A small image flow-matching model, trained from scratch: 19.3M parameters, moe top_k.
Rows from expert 8 of block 7, named by matrix and row number. Rows with one number belong to one neuron. Each number is 128 + 24 x the weight over its row's rms, rounded and kept within 0 to 255. All counts start at 0.
# up: expert up (model.blocks.7.mlp.up, 32x256x128), inputs 0-127
# down: expert down (model.blocks.7.mlp.down, 32x128x256, transposed), outputs 0-127
up.2 [113 120 162 145 145 131 105 121  75 118 134 145 104 111 120 143 170  94  92 117 123 126  95 116 117 102 151 116 121 114 169 155 114 116 111 174 136 105 162 126 133 137 111 112 135 123 144 136 147 128 115 167 129 128 148 125 130 141 133 101  65 130  83 132 105 141 179 126 114 129 118 129 150 136 133 134 141  65  98 127 108 130 176 155 133 119 127 137  95 149 122 145 177 116 129 166 149 106 174 129 166  91 127  95 153  91 119 113 141 171  96 109 100 121 115 157 137 132  90 117 147 146 145 157  88 132  71 105]
down.2 [ 99 148 159 138 158  89 121 115 143 129 112  86 115 168 142 120 167 113  94 132 108 138 112 153 137 119 118 158 149 121  78 146 136 132 127 140 154 109 174 133 141 134 124 142 158 119 130  66 169 128 102 136 103 149 106 135 113 107 110 120 141 154 129 153 108 117 115 135  96 147  92 135 196 183  98 146 143 105 101 143 129 122 156 152 102 154 113 123  94 143 133 104 128 128  66 124 120 108  91  96 141  81  99 109 164 118 117 104 131 166 113 162 123 121 137 130 156 168 132 140 131 152 165 116 148 111 157 135]
up.3 [150 132 101 119 125 110 184 126 140  84 131 136 120 113 130  84  79 159 137 137 139 145 137 122 147  91 132 112 116 114 103 156 125 119 125 109 107 125 123 112 169 135 105 128 126 122 111 132 137 146 106 172 113 179 114 134 177 172 115 124  97 121  94 161 113 160 145 147 130 115 127 129 124 153  80 118 152 158 117 162 176 126 159 138 118 119 110 100  87  98 133 139 130 153 102  99 190 142 110 103 163 104 105  81  90 119 129 142 166 147 126 153 112 149 172 128 113 140 103 121 149  92 107 147 130 143 123  85]
down.3 [148 156 115 146 115 149 120 184 137 155 136 149  99 139  92 146 166 145 130 137 132 129  78 135 117 138 152 115 150 122 108 113 148  99 139 124 139 147 132 142  85 148 135 151 122 110 138 157 122 104 152  98 160 122 157 146 180 111 101 121 117 107 118 129 141 169 131 138  98 113 171 113  94 119 117 126 124 202 126  82  62 126 138 136 152 120  99 117 126 119 133 103 167 132 128 110 120 175 127 107 133 108  85 156  73 111 135  95 121  90 157 164 148 122 144 111 105 101  86 144 122 117 135 133 122  88 132 144]
up.4 [105 114 132  80  80 117 130 132 162 158 121 139 127 155  96 156  87  89  93 155 145 103 108 136 116 132 141 162 105 102 156 123 164 121 129 126 126 114 118 158 136 100 134 136 103 150 164 149 138 128 125 134 156 127 141 119 146 157 119 147 125 108 162 138 125 121 152 122  78  85  83 146 131 170 131 125 107 138 155 130 143 127 182 129 119 135 123 107 135 134 116 116 179 135  76 151 140 132 117 102  90 120  95 156  59 130 139  84 124 133 169 125 118 122 144 153  96 145 159 165 170 158 146 108 143 103 138 123]
down.4 [127 153 118 161 100 150 157 125 143  62 124 154 162 132 104 131  86 113 129 137  82  68 138  87 119  96 116  76 131 160 107 134 151 153 153 140 125  83 141 137 176 174 135 150 106 147  97  97 110 123 131 146 161 158 126 144 125 123 165 111 125 117 110 122 177 175 113 147 142 133 117 124 172 106 109 111 166 127  89 131 157 105 140 120 114 143 138 123 108 107 129 107 127 140 134  84  86 146 140 116  97 150 121 159 104 152 127 156 129 122 116 125 154 105 121 111 115 130 117 116 113 140 131 122 163 107 140  79]
up.5 [129 134 140 157 123 177  85  97 142 110 120 143 133 179 152 111 135 115  87  78 140 112 126 127  75 171 152 139 131 175 114 115 132 111 163  64 120 133 129 148 125 155 144  97 150 111 145 107  85 116 138 142 137 129 151 101 113 130 107 145 117 139 120 118  88 135 129 116  91 101 122 124 138 115 140 150 111  91 141 139 153 125 151 165 123 104 142 107 129 166 132 136 109 124 141 143 110 130 160 168 145  77 151 128  72  92 191 121 128 119 145 127 131  98 148  84 133 135 131 180 134 139 139 112 133 100 125 108]
down.5 [109  94 156 131  74 141 132 162 162  94  71 141 152 123 111 113 144 169  83 122 100  70 130 126 133 116 146 144 151 108 113 122 131 109 142 140 152 156 136 131 124 125 156 121 138 155 163 101 143 159 126 155 113 121 139 139 148 138 154 101 144 179 112 139 155 118 166 147 125 115 125  95 154 139 125  98 107 106  86 114 125 146 153 123 150 167  79 192 113 172 151 145 132 143 147 113 156 111 126 142 102 132 144  88 135 130 142 128 133 159 116 115 179 118 123 109 173 166 131 164 113 131 112 140 116  99 112 121]
up.6 [121 170 119 135 154 152  96 137  85 142 138 184  85  85 148 125 123 130 123 115 127 118 156 114 148  96 142 131 131 119 149 154 120 104 101 156 132 126 149 128 140 153 108 115 126 154 116 148 143  88  87  94 125 134 144 149  90 163 109 115 104 140 133  86 161 113 154 128  98 127 131 122 115 105 156 103  98 119  70 119 161 101 115 133 160 113 178 142 150 179 141 163 169  95 178 130 103 137 112 113 129  95 137 158 129 131  86 135 116 154 139 142 127 133 115 163  87 130 129 147 142  84 129 135  89 110 129 155]
down.6 [112 130  93 157 141 124 165 117 207 142 129  65 137 156 136 122 132 126 121 105 119 129 152 157 171  98 121 131 140 106  93 156  98 177 180 128 127 157 137  91 128 132 129 131 136 121 135 114 165 119 122 133 160 118  86 118 150 126 140 139 141 164 125 114 172 110 135 129 124 120 144 123 138 125 118 177 136 140  85 159 158 152 140  93 148 120 111 156  90 139 157 125 111 133  89  87 170 153 119 138 137 113 167  94 169 154 120 105 151 154  93 151 135 125 121 139 145 147 147 133 127 150 126  96 151 159 134 156]
up.7 [ 96 108 124 129 114 138  89 151 123 121 135 133 149 107 151 128 131 163  92 114 107 138 106 108 141 138 156  74 130 103 139 126 175 136 126 119 143 125 172 135 116 125 125 151 133 140 130 194 147 143 145 115 149 101 134 106 105  98 119 128 104 155 140 139 135 161 138 133 113 134  96  78 137 163  68 107 100 130 140 119  99 146 153 140 123 120 104 151 156 146 160 155 191 170  94 147 144 157 135 135 105 106 159  86 144  96 120  89 121 127  93 111 125  97 112 131 152 125 137 176 110 183 125  90 123 131 105 140]
down.7 [100 114 105 126 158 121 161 111 114 107 111 162 142 128 106 131  82 157 135 155 124 128 120 148 140  71 139 158 130 182 124 123 168 117 136 120 107 140 114  93 139 115 114 117 153 101 111  73 124 128 117 145 107 145 112 109 113  97 127 148 146 135 106 116 119 111 118 154 157 158 128 144 157 153 107 109  97 120 155 180 128 141 117 163  74 144 131 129 156 142 108 117 121 171 124 138 126 135 133 110  64 152  94 134 174 162  89 142 122 132  72 166 165 133 189  96 131 132 160 128 135 134 115 130 147 122 139 126]
up.8 [154 159 147 129 105 141 108  92 151 154 108  93 131 135 124 137 109 145 111 143 164 135 137 132 127 130 124 157 107 134 120 107 163 123 135 128 129  99 122  90 149  85 117 112 142 106 145 104 111 122 148 107 118 106 123  95 146 135 141 156 154 121 131 140 117 116 150 126 102 126 124 143  98 187 138 138 130 174 189 140 151 136 146 197 144 166  85 128 120 104 157  87 138 175 105 171 147 118 112  82 128 111 125 137  82 142 103  88 126 155 171 119 153  71 154 111 126 105 121 131 128 156 127 109  98  87 140 136]
down.8 [122 157 142  99  76 143 125 151 162 107 139 158 146 115 119  95  96 143 116 114 106  79  91  88 125 140 102 113 147 115 128 127 149 122  92 151 163 145 127 129 150  83 128 150 114 154 125 131 134 153 161 152  86 135 104 153 113  90 117 102 140  96 111 129 156 159 138  81 163  49 123 123 118 107  76 103 160 162 160 110 148 100 126 136 118 141 147 154 166  91 131 143 120 103 161 151 135 107 119 135 127 172 123 160 127 123 121 109 125 141 157 134 132 105 137 144 108 121 132 167 139 155 117 148 120  96 149 104]
up.9 [ 92 123 185 132 145 115 121 139 106 151 153 113 171 126 118 138 169 134 109 144 153 166 172 145 151 130 154 116 108 106 163 151 150 134 118 102 136  73 133 138  91 138  89 113 139 124  98 139 127 108 116  96 105 160 149 143 104 146 107  76 112 112 119 143 130 100 139 160  92 156  77 110 169 131  88 118 120 120  82 126 128 121 124 146 151 104 105 116  99 135 127 145 166 108  90 146 132 125 123 139 117  93 132 149 132 108 102 113 128 129 121 129 117 128 123 183 140 156  98  52 104 117 165 139 114 123 139 137]
down.9 [135 151 146 127 180  93 163 126 154 145 106  93 121 108 141 135 133 106 105 121 129 163  90 101 152  91 132  99 110  50  87 111 137 126 119 139 129 129 128 116 123 149 114  94 120 113 152  97 185 116 141  90 155 133 116 139 154 131 123 166 130 119 117 120 152 140 124 150 132 151  93 107 153 171 101 153 130 158 125 121 160 131 130 103 130 132 135 123 120 106 156 105 144  90  70  98 150 154 118  89 132  97 130 137 153 167 122  90 175 149 127 132 144 124 138 121 144 157 127 147 113 185 143  96  95 114 148 126]
up.10 [102 109 144  92 130 140  78  91 120 118  67 168 140 153 113 110 123 133 122 110 136 125 175 131 129  92 184 164 100 144 135 107 147 162 133 104  92 123 121 146 146  93 139 131 160 110 133 149 105 142 156 134 140  75 108  95 140 151 103 191  84 130 134 124 136 104  82 126 102 132 143 155 144 147 106 113  83 117 142 154 121 110 130 133 127 116 132 121 143 156 120 144 127 139 147 112 134 127 138 103 130 114 122 104  65 123 113 148  97 143 106 113 136  82 194 106 136 110 118 111 152 155 125 159 129 124 135 144]
down.10 [132 130 115 145 103 110  95  97  90 150 118 123 152 142 139 134 135 113 152 156 129 135 164 164 145  84  86 162 116 160 137 146 122 148 103  81  92 129 111 110 123 146 109  92 174  94 126 117 135 118 112 156 100 109 147 117 113 127 147 107 123 134 139 181  97 109 118 134 109 107  80 100 137 175 100 130 110  77 160 133 149 171  83 126 111 111 141 119 151 149 143 138 138 159 134 114 165 147 121 134 138 174 117  83 154 131  94  84 159 123  81 119 133 149 128 105 127 147  90 149 110 115 143 140 117 155 139 142]
up.11 [ 98 115 152 143 122 142 109 151 114  87 156 171 111 119 139 148  80 119 107 124 149 129 159 107 133 147 150 126 139 125 115 125 157 114 134  91 136 147 120 156 156 117  88 164 103 144 110 158 132 101  94 143 121 162 119 103  99 145  94 117  89  90 116 101 157 127 138 174  69 133  97  94 126 132 137 124 141 129 115 143 165 119 168 153 118 117 102 142 109 147 161 155 166  83 153 154 120 108 127 134 110 112 119 111 123 102 113 121 129 149 130 102 127 121 141 200 108 139 138 127 157 129  73 173 127  92 102 154]
down.11 [115 126 108 128 150 119 164 151 183 127 116 115 152 191 115 127 114 119 110 169  89 114 109 136  95 113 120 152  73 124  90 128 134 127 150 144 129 152 130 135 131 159 144 112 173 146 137 150 162 139 113 109 198 118 123 122 190 138 150 128 152 145  89 131 161 122 153 174 143 149 140 113 129 148 146 161 162 143  77 110 130 124 155 129 156 149 118 140  78 129 138 140 159 129  71 105 197 139 134 121 107 126 124 126 112 129 117 111 128 109 100 121 141 134 148 132 134 152 134 114 140 133 126 102 133  88 120 119]
up.12 [112  89 115 142 129 106  97 101 102 137 122 172 113  78 103 113 128 133 137 126 158 190 164 127 112  97 143 109 121  99 125 110 121 111 107 116  98 112 129  98  94 144 126 102 124 144 113 150 128 111 141 120 154 105 151 145 113 161  81 135 143 178 120 105 186  76 111 161 114 151 100 104 126 143 106 134  89 131  98 113 167 151 129 113 112 107 123 109 200 137 128 137 179 154 117 126 150 168 105 135 115 102 156 121 109 132 131  94 139 129 127 108 165 155 126 139 106 144 120 117 139  86 110 144 114 139 155 136]
down.12 [120 136  84 153 142 139 136 100 168 109 151  96 135 137 137 141 157 170 154 100 115 171 151 128 142 104  72  97 109 128  85 137 119 127 174 105 113 166 121  97 122 127  93 132 129  80 124 112 159 119 156 129 129 109 115 126 125 108 152 157 139 121 138 112 164  85  91 161 162 160 136 150 144 115 119 146 139 167 120 140 183 132 128  72 136 128 122 119  95  87 127 112 156 116  86 118 127 144 143 140 137 149 135 150 141 176 103  83 148 114 109 161 136 131 131 112 110 143 128 135 111 168 122 123 154 180 139 137]
up.13 [ 85 122 146 114 149  98 104 150 133 119 142 137 159 115 115 133  95 152 110 169 122 144 163 129 151 160 143 146 131  81 177 125 118 141  98  95 121 150 125 114 120 104 123 126 130 136 113 112 155 142  95  96 117 171 146 145 145  94 147  81 123 140 127 137 151  91 146 158 105 121  61 129 139 151 131 148 103 124 135 148 147 110 108 125 157 113 118 125 113 144 128 140 183 112  62 151 180 147 102 118 126 106 159 124 118 117 123  85 136 112 147 132 158 135 137 189 101 121 106  74 128 102 130 172 129 142 116 121]
down.13 [154 118 115 121 143 144 152 132 126 144 132 104 141 122 126 145 134 116 110 132 115 141 102 108 186  98 144 114 108  90  76  97 156 127 142 134 142 145 108 166 131 153 108 127  96 114 140 116 170 132 150 122 195 133 125 164 179 100 153 190 144 117 123 133 155 121 113 109 142 201 125 128 143 138 136 153 150 171 114 104 145 113 105  98 158 141 124 135 121  83 133 118 137  75  71 112 151 113 146 110 133  94  89 153 144 141  88 122 141 110 152 154 143 127 131 137 146 131 108  97 108 170 136 120 118 111 127 124]
up.14 [104 130 165 118 162 108 134 139 122 157 151 127 146  97 102 138 108 144 129 163 139 169 163 121 155 150 143 127 108 101 168 114 159 140 121 114 104  95 131 113  90 141 116 113 153 140  84 131 130 124 111  96 113 162 117 156 134 125 125  86 120 134 113 139 137 109 157 172 106 124  73 130 159 144 124 117  97 132  86 160 141 112 115 129 149 116  95 103  93 133 129 144 161 126  70 152 176 158 119 115 115 110 124 146 137 107 115 112 145 129 118 159 130 122 145 195 127 163 102  63  90  99 153 142 127 145 159 124]
down.14 [148 148 137 126 150 111 136 138 136 166 111  89 124 101 117 140 138 111 119 123 133 136  90 117 156 106 113 109 114  70  76 126 148 156 124 137 167 117 114 122 125 147 113  93 139 103 146 114 188 109 140 101 172 118 129 164 138 117 145 185 134 120 142 119 141 133 119 129 127 165 105 106 150 159 136 153 138 199 123  97 141 136 112 117 158 153 136 129 123  94 149 128 144  78  81  76 131 136 133  98 154  68 121 148 144 152  98 108 137 124 144 131 155 135 105 119 166 139 105 111  88 160 143 109  96 110 136 136]
up.15 [ 99 159 153 147 144 147 105 155 114 161 142 131 120  70 119 151 121 140 130 141 135 137 172 127 175 125 141 122 110 124 139 133 162 135 114 147 105 115 140 122  82 128 108 135 132 150  77 145 153  94  86  85 101 129 150 130 106 131  89 120  96 132 133 119 154 100 119 143  74 112 107 155 146 145 141 115  94 120  70 137 148  84  75 135 149 126 135 152 113 169 125 144 136  96 137 132 127 154 122 117 114 106 120 191 147  98 101 135 128 132 116 142 126 120 116 184 113 160 110  83 130 100 153 123 109 111 146 165]
down.15 [134 141 147 138 180 145 145 130 166 171  83  60 144 104 133 123 138 124 115 101  94 133 141 117 148 120 138 109 100  75  93 120 121 168 142 147 137 124 118  90 150 153 160  96 150 111 149 118 160 103 108 101 160  98 101 162 143 121 130 168 142 138 134 130 159 126 106 127 149 140 110 102 152 153 141 144 156 146  83 119 149 164 130  95 157 139 174 137 117 121 143 117 130 104  94  94 154 139 132 103 128 102 160 117 182 139 130 100 152 144 106 120 140 131 100 137 181 106 111 111 134 166 155 118 122 122 134 150]
up.16 [115 171 149  82 163 136  99 130 128  95  85 106 143 125 171 118 110 119 110 171 123 137 136 117 123 135 124 125  77 139 159 119 137 111 164 115  98 142 114 134 168  92 160 120 140 113 109 135 127 118 118 133  97 119 120  83 117 101 151 122 131 135 111 155 118  99 155  87 115 169 140 131 145 139 110 143 132 108 108 151 122 159 142 167 108 136 196 131 118 162  94 149 122 109 137 139 146 115 198 144 150 116 113 137 148  72 162 139  97 114 144 119 164 126 158 128 132 112 121  91 183 111 112 154 138 120  98 126]
down.16 [120 148 108 113  81 157 116 102 131  99 120 119 114 132 166 171 114 162 114 144 119 125 149 119 120 166 170 153 115 102 103  97 166 124 119 111 130 148 150 177 129 119 137 131 160 154  92 129 115 173 124 142 124 112 138 116 100 111 119 156 138 122 161 119 150 148 102 100 129 152 142 138 146 129 181 117 138  75 123 130 158 115 139 110  99 176 151 139 143  91 132 112 131  94 114 132 134  91 157  87 146 193  94 134 109 105  77 151 120 116 150 107 129 124 164 148 114 139 122 113 168 183 118 120 161 122 127 123]
up.17 [147  91 132 160 141  87 117 123 117 122 127 107 144 124 130  98 141 140  93  96 127 114 145 155 149 106 144 143 141 124 125  99 105 124 107 134 122 149  76 129 144 106  88 143 106 140 160 125 117 136 111 108 165 131 109 112 110 108  83 147 136 146 121 121 140 158 123 185 123 102 100 112  88 166 128 141 144 132 161 161 105 107 161 152 137 119 126 152 120 161 172 128 185 192 121 154 100 113 111 124 119 144 137  80 115  85  89 130 141 153 124 118 138 121 121 136 126  82 116 130 123 192 144 138 105 102  73 136]
down.17 [112 118 140 117 121 112 144  96 148 130 140 130 143 173 128 159 163 134 170 115 102 102  76 141 134  88  34 176 127 138 127 100 126 110  98 122 101 149 111 150 173 102 112 140 115 132 150 111 120 104 130 149 139 110 129 126 136 112 149 167 141 119  97 151  91 128 156 148 165 107 113 130 102 133  91 173 169 132 156 150 138  97 161 137 101 131 119 126 137  84 128 111 145 121 103 185 128 111  93 119 104 121 118 166 146 128 133  94 119 153  94 163 116 109 124 116 135 133 140 150 150 146 135 102 124  98 133 111]
up.18 [152 115 103 108 126 147 139 158 121 103 143 165  99 134  98  86 111 124 134 127 144 107 118 133 120 145 133 139 167 168 149 140 140 153 102 146 113 124 105  88 120 131 155 129 119 139 121 113 112 136 187 139 112 128 109 129 187 118 151 107 125 117 126 125 162 137 116 134 159 109 159 135 149 194 119  87 136 159 136 122 139 149 111 126 119 114  78 114 124 117 139 136 114 145  62 134 118 141 114 107 119 108  98 121  79 130 108  98 162  90 106 155 143  95 182  74 128 147 122 116 106 122 100 104 178 150 168 111]
down.18 [167 147 136 114 111 122 118 145 156 144 110 178 122 155 121 137 137 126 164 152 148 106  81 150 129 121 145  69 156 119 108 119 158 144 131 128 166  92 118  99 114 142 122 126  84  75 147 115 118  77 134 136 129 140 140 152 137 164 121 146  91 137 114 130 110 163 103 128 112 120 110 111 143  99  61  79 143 121 175  86 106 106 124 129 159 114 102 111 138 125 116  98 103 123 153 157 118 110  96 163 121 108 139 140 140 159 194 119 157 114 127 131 150 132 118 133 135 119 124 149 110 129 145 147 156 110 125  76]
up.19 [136 124 144 128 177 131 112 145 113 109 132 114 127  82 138 141 100 139 116 159 130 170 126 128 144 155 152 107 125 105 153  75 124 147 126 110 121 153 119 153 123  95 132 127 147 132  91 144 107 154 131  99 109 114  92  93 143 139 143 160 104 183 121 152 129 101 142 106  88 155 141 174  96 111 144 139 126 114 120 141  93 149 131 116  99 144 170  83 128 139 181 130 131 129 109 125 158 130 182 111 154  98 131 115 170 113 129 117 112 126 142  92 130 163 137 156 150 103  88  62 138 102 101 158 129 165 111 112]
down.19 [132 141 111 119 147 128 126 103 123 112 158  93 121 171 171 151  95 139 102 139 125 113 112 136 124 174 132 173  96 132 131 104 116 109 137 117 103 179 117 140 135 114 113 130 166 117 128 124 140 144 101 100 121 131 106 132 137 135 158 126 138 160 128 135 122 110 107 109 115 191  78 170 129 154 158 148 118  93 172 135 139 140 146 121 130 143 145 126 178 130 173 104 140  87  81 138 160 130 157 126 137 135  87 108 138  98  70 111 111 108 184 139 131 150 163 115 161 156 111 155 133 127  98 101 125 158 116 159]
up.20 [150 119 137 109 120 119 124 100 137 139 108 102 125 101  72 143 153 207 115 143 139 121 158 159 107 130 136 105 147 132 154 104 139 135 117 138 122 116 100  98 181 122 109 117 128 112 145 124 100 101 160 133 125 113 115 126 141 110 134 122 116 134 119 157 122 127 132 100 132 145 146 152 139 141 104 129  92 195 174  95 128 127 129 181 145 114  86 137 131 178 155 104 128 176 109 125 126 126 139  99 105  81 143 123  93 167 116  75 145 163 170 130 154 129 108 112 112 106 113 171 109 151 128 125 125 128 149  88]
down.20 [103 122 110 126  83 125 125 116  94 151 134 140 111  84 108 143 135 114 115 157 101  65 111 116 151 127 116  94 153 151 114 163 154 114 113 172 134 130 161 142 108  86  98 133  77 119 111 150 126 133 149 143 115 167 112 147 174  89 155 116 105 110  95 128 140 108 119 131 114 113  97 172 114 120  85 105 117 159 140 124 154 108 119 142  90 136 151 147 166 103 119 148 143 143 120 171  87 119 110  77 127 157 107 158 119 133 108 117 141 111 172 127 158 120 101 127 108 104 125 160 135 188 141 136 138 152 129 119]
up.21 [113 131 100 119 140 104 105 110 152 141 116  97 157 113  77 133 159 202 127 142 154 154 153 153 111 112 142  91 112  89 107 131 107 130 115 104 127 119  99  95 159 122  94 116 126 110 137 149 108 130 159 127 147  76 168  97 142 101  85 123 147 158 105 133 130 113 135 157 141 140 112 115 138 148 112 163  91 159 186 137 136 126 114 169 104 110 101 122 148 167 163 133 173 170 112 133 159 149 119  99  95  92 167 110  91 129 127  96 136 134 106 121 164 121 116 124  98 102 116 142 126 131 126 133 118 111 140 120]
down.21 [141  98  87 112  96 147 131 140 102 124 131 141 145  70 146 127 153 142 167 145  92 138 129 125 140  90  78 118 137 129 129 121 159 120 112 139 101 146 118 134 139 102 119 151 112  87 100 124  91 143 161 147 156 127  98 136 130  71 137 148 143 100 128 132 133 109 103 147 180 139 161 139 121 107 108 149 144 171 117 127 160 124 130 117  74 116 138 143 157  79 103 129 143 137 124 124  94 115 157  89 114 181 115 155 163 153 116 109 131 114 121 135 114 100 139 122 116  81 113 121 166 198 119 132 153 154 115 122]
up.22 [108 138 159 155 123 146  83 102 132 113 109 125 129 163 134 146 109 123  88  73 122 123 108 142  73 144 153 163 104 159 114 139 106 122 160 112 163 132 140 114 129 135 147 106 176 121 122 134 125 143 107 147 117 132 160 105  96 175 120 159  77 160 125 133 103 146 115 100  62 145 115 136 133 135 116 114  98  97 125 150 116 140 183 127 153 138 147 107 100 154 144 129 141 110 135 109 102 118 142 157 171  83 148  82  76 111 147 124 135 141 117 142 112 107 143  86 145 114 112 182 114 122 141 126 121 141 137 113]
down.22 [117 166 166 160 126 114 133 168 154 101  91 116 109 151 124 119 121 142  50 103 123 101 127 116 156 111 176  87 153 115 104 116 124 148 173 130 144 116 137 101 112 144 129 116 121 139 153 106 139 123 109 149  79 167 102 125 125 149 110  89 132 158 138 137 162  90 134 109  97 113 124 108 152 139 124 112 126 140 108 148 121 146 142 144 128 143  82 161 129 179 186 118 101 110 138 125 130 116 114 144 119 100 126  97 144 154 161 119 138 155 123 117 168 162  98 144 159 139 165 166 113 140  98 108 102 143 112 160]
up.23 [142 113 105 109 125 104 163 139 119 143 117 100 139 129  96 100 110 141 134 140 112 110 120 153 164  81 157 150 131  95 128 105 119 168 103 160 119 115  86 115 124  96 165 161 114 135 101 166 127 175 145 138 125 122 100 133 152 113 130 129  72 145  94 146 130 150 113 145 125  94 137 152 154 155 118  91 152 121  93 188 121 153 106 123 106 103 118 148 146  80 139 116 138 134 112 117 148 150 151 132 156 162  95  88 114 135 108 156 155 136  78 142  88 110 162 101 134 109 146  89 131 147 128 137 124 187 112 130]
down.23 [130 157 151 158 138 100  91 108 153 154 140 124 140 149 117 132 139 121 125  95 140 104  89 116  94 118 131 144 157 129 150 106  98 102 138 112 130 166 144 150 138  99 148 146 122  68 163 119  95  95 124 100 118 116 163 133 142 133 131  97 130 160 138 119 106 139 157 101  85 122 114  77 117 119 108 152 129 130 169 118  75 140 138 111 137 113  89 152 124 187 143 117 152 174 128 161 105 125  85 168  99 117 107 130 121  92 135 101 149  93 128 135 144 122 115 148 158 133 121 172  90  98 156 150 114  86 127 130]
up.24 [140 134  94 169 111 126 124 129 120 128  91 139 170 126 148 151 114  86  86 154  96 145 111 120 112 111 158 105 155 121 127  82 150 160 161 102 115 111 171 103 119 120 118  92 118 104 139 144  81 118 109 143 153 112  87 116 154 119 139 161 166 135 140 131 111 102 125 138 104 147 145 130 171 141 111 165 176 151 125 132 100 129 134 165 144 138  96 124 117 105 174 131 126 134 115 126 139 156 108 139 123 157  79 121 139 147 119  91  89 127 117  96  80 122 136 146 187 158  87 158 100 161 123 129 138 146 110 112]
down.24 [101 141 133 160 117 148 108 162 152 126 102 125 181 140 117 124 134 126 110 123 144  94 128 127  81 140 103 169 120 140 133 168 131  91 120 164  82 142 123 144 139 118 126 150 153 110 158 144 127 107 104 141  91  96 142  99 117 143 126  97 142 173 110 124 104 113 172 122 145  97 136 129 117 142 148  68 107  93 108 127 140 139 111 153 131 146 145 140 110 167 107 149 147 127 172 134 107 158 136 148  87 133 151 130 171 106 123 144 131 191 121 112 129 149 118 117 155 105 141 139 155  84 120  87 127  70 168 111]
up.25 [ 93 133 165 141 142 137 117 133 100 180 163 123 139  79 131 121 109 116 111 141 149 147 147 115 149  96 150 148  91 140 168 151 153 125 123 125 128 120 117 141 105 129  65 134 128 148  97 125 123  98 128 102  81 168 125 156  83 146 110  84 128  98 110 108 153 137 163 177  89 132 103 119 151 134 115 105 146 126  66 148 150 118 117 162 137 122 118 149  89 153 145 113 142 117 108 169 132 122 119  98 109 128 105 167 151 102 117 125 140 147 138 124 111 107 117 194 133 167 119  82 106 138 130 136 116 111 125 122]
down.25 [149 151 156 149 153 108 134 108 180 158  95  73 155 141 107 119 116 107 112 113 142 111 127 105 135 102 105 125  87  90  85 136 129 154 103 130 153 125 128 115 127 146 124  74 153 110 161 116 187 115 144  84 168 116 142 141 150 127 137 133 155 112  94 127 142 134 137 128 114 129  88  91 135 168 110 136 127 154 126 106 164 155 133 120 164 143 138 135 144 117 156 143 148 105  70  91 162 134 109 104 143  81 151 123 136 138 114  90 136 143 101 131 167 137 108 137 160 139 122 135 101 150 166 112  98  92 135 145]
up.26 [ 76 136 133 178 143 144 112 137 142 133 149 153 124  87 106 113  94 127 121  84 120 155 158 126 120 131 116 129  96 154 124 101 133 108 181 102 100 128 141 127 167 165 142 122 163 180  87 131 121 119 113 109 110 164 117 162 104 152 117 113  99 115 147 139 113 160 127 162 109  93 101  99 140 134 131  87  88  67 114 126 150 114 176 115 127 129 175 126 114 165 122 144 152 126 111 130 149 113 105 134 126 114 141 135 125  98 141 180 160 159 105 139 175 119 149 110  92 120  92 152 117 110 119 140 130 116 131 120]
down.26 [109 145 149 143 129 117 155 119 184 104 100 114 148 147 123 138 165 152 136  99  92  98 130 157  90 147 105 146 136 101 100 146 119 170 129 122 167 135 139 103 140 120 148 118 145 138 133 103 156 139 158 130 162 145 118 128 165 124 146 153 151 122  96 100 165 113 108 153 162 154 154 109  94 152 163 139 145 197 119 115 138 150 157 138 150 133  89 168 103 113 100 153 106  98 111  64 149 114 133 105 166  80 126 124 118 154 138 149 108 121  80 164 153 103 127 105 138 113 119 128 143 153 103 114 131 120 143 135]
up.27 [144 131  98  93 161  96 153 134 108 113 134 142 116 163 163 162 121 112 141 127  65 121 110 106 123 118 119 111 121 125 156 127 100 151 120 153 121  98 129 119 141 141 195 173 169 109 105 121 114 139 105 166  94 121 108 143 147 151 149 112  62 102 105 147 111 135 112  87 149 151 125 166 169 107 129 125 124 109 140 115 119 147 121  95 132 134 141 127 141 140  97 133  73  85 162 106  76 123 151 117 157 160 133 174 137 142 148 141 123 119 135 158  95 138 151 105 142 115 117 134 142 105 130 149 158 164 133 149]
down.27 [125 135  99 116 128 167 122 138 118 124 123 115 105  99 160 126 136 142 152 116 155 104 122 152 180 145 133 120 124 127 174 154 125 135 122 164 122 166 122 153 185  81 187 181 103 129  96 133  94 112 108 111  87  97 103  90 130 144  96 118 105 135 114  85 125 162 112 102 155 103 142 153 131  83 148 121 130 107 113 153 100  88 123 122 102 138 154 134 135 145 120 113 119 113 145 173 107 113 167 139 116 121 106 103 152  94 133 163 125 141 139 115 111  93 125 173 111  76 114 128 150 159 130 123 130 147 116 150]
up.28 [141 131 123 134 122 166 108 118 130 107 136 136  91 130 160 105 154 112 108 122 143  84 104 146 141 151 152 102 164 117  80 138 115 102 145 139 146 180  82 136 128 116 124 144 122 122 149 175 149  88 116 148 121 129 148 113  86 132 106 112  94 140 133  54 148 108 112 129 130 129 135 114 106  92 132 102 128 120  98 159 178 131 109 151 122 106 148 158 111 171 134 130 149 122 195 150  68 106 163 167 108 109 136 142 125 132 136 158 139  89 148 118 108 151 110 123 105 122 171 158 136 138 123 104 120 109 138 125]
down.28 [ 83 118 137 147 143 137 144 115 152 137 126  78 143 142 144 134 129 115 102 118 123  78 118 154 133 108 127 159 121 129 120 141 120 107 131 158 136 168 107 145 139 128 139 122 122 152 196 142 117 113  79 120 130 120 122 124 128 149 148 129 126 184  94 121 135  99 199 115  96 100 133 125 110 124 137 134 118 101  66 161 114 160 134 120 129 156 115 167  76 181 163 124 120 164 114 162 129 134 112 167  91 148 155  77 149 118 119 103 146 152 103 111 147 147 115 136 150 154 141 157 151 115  95 105 117 125 113 123]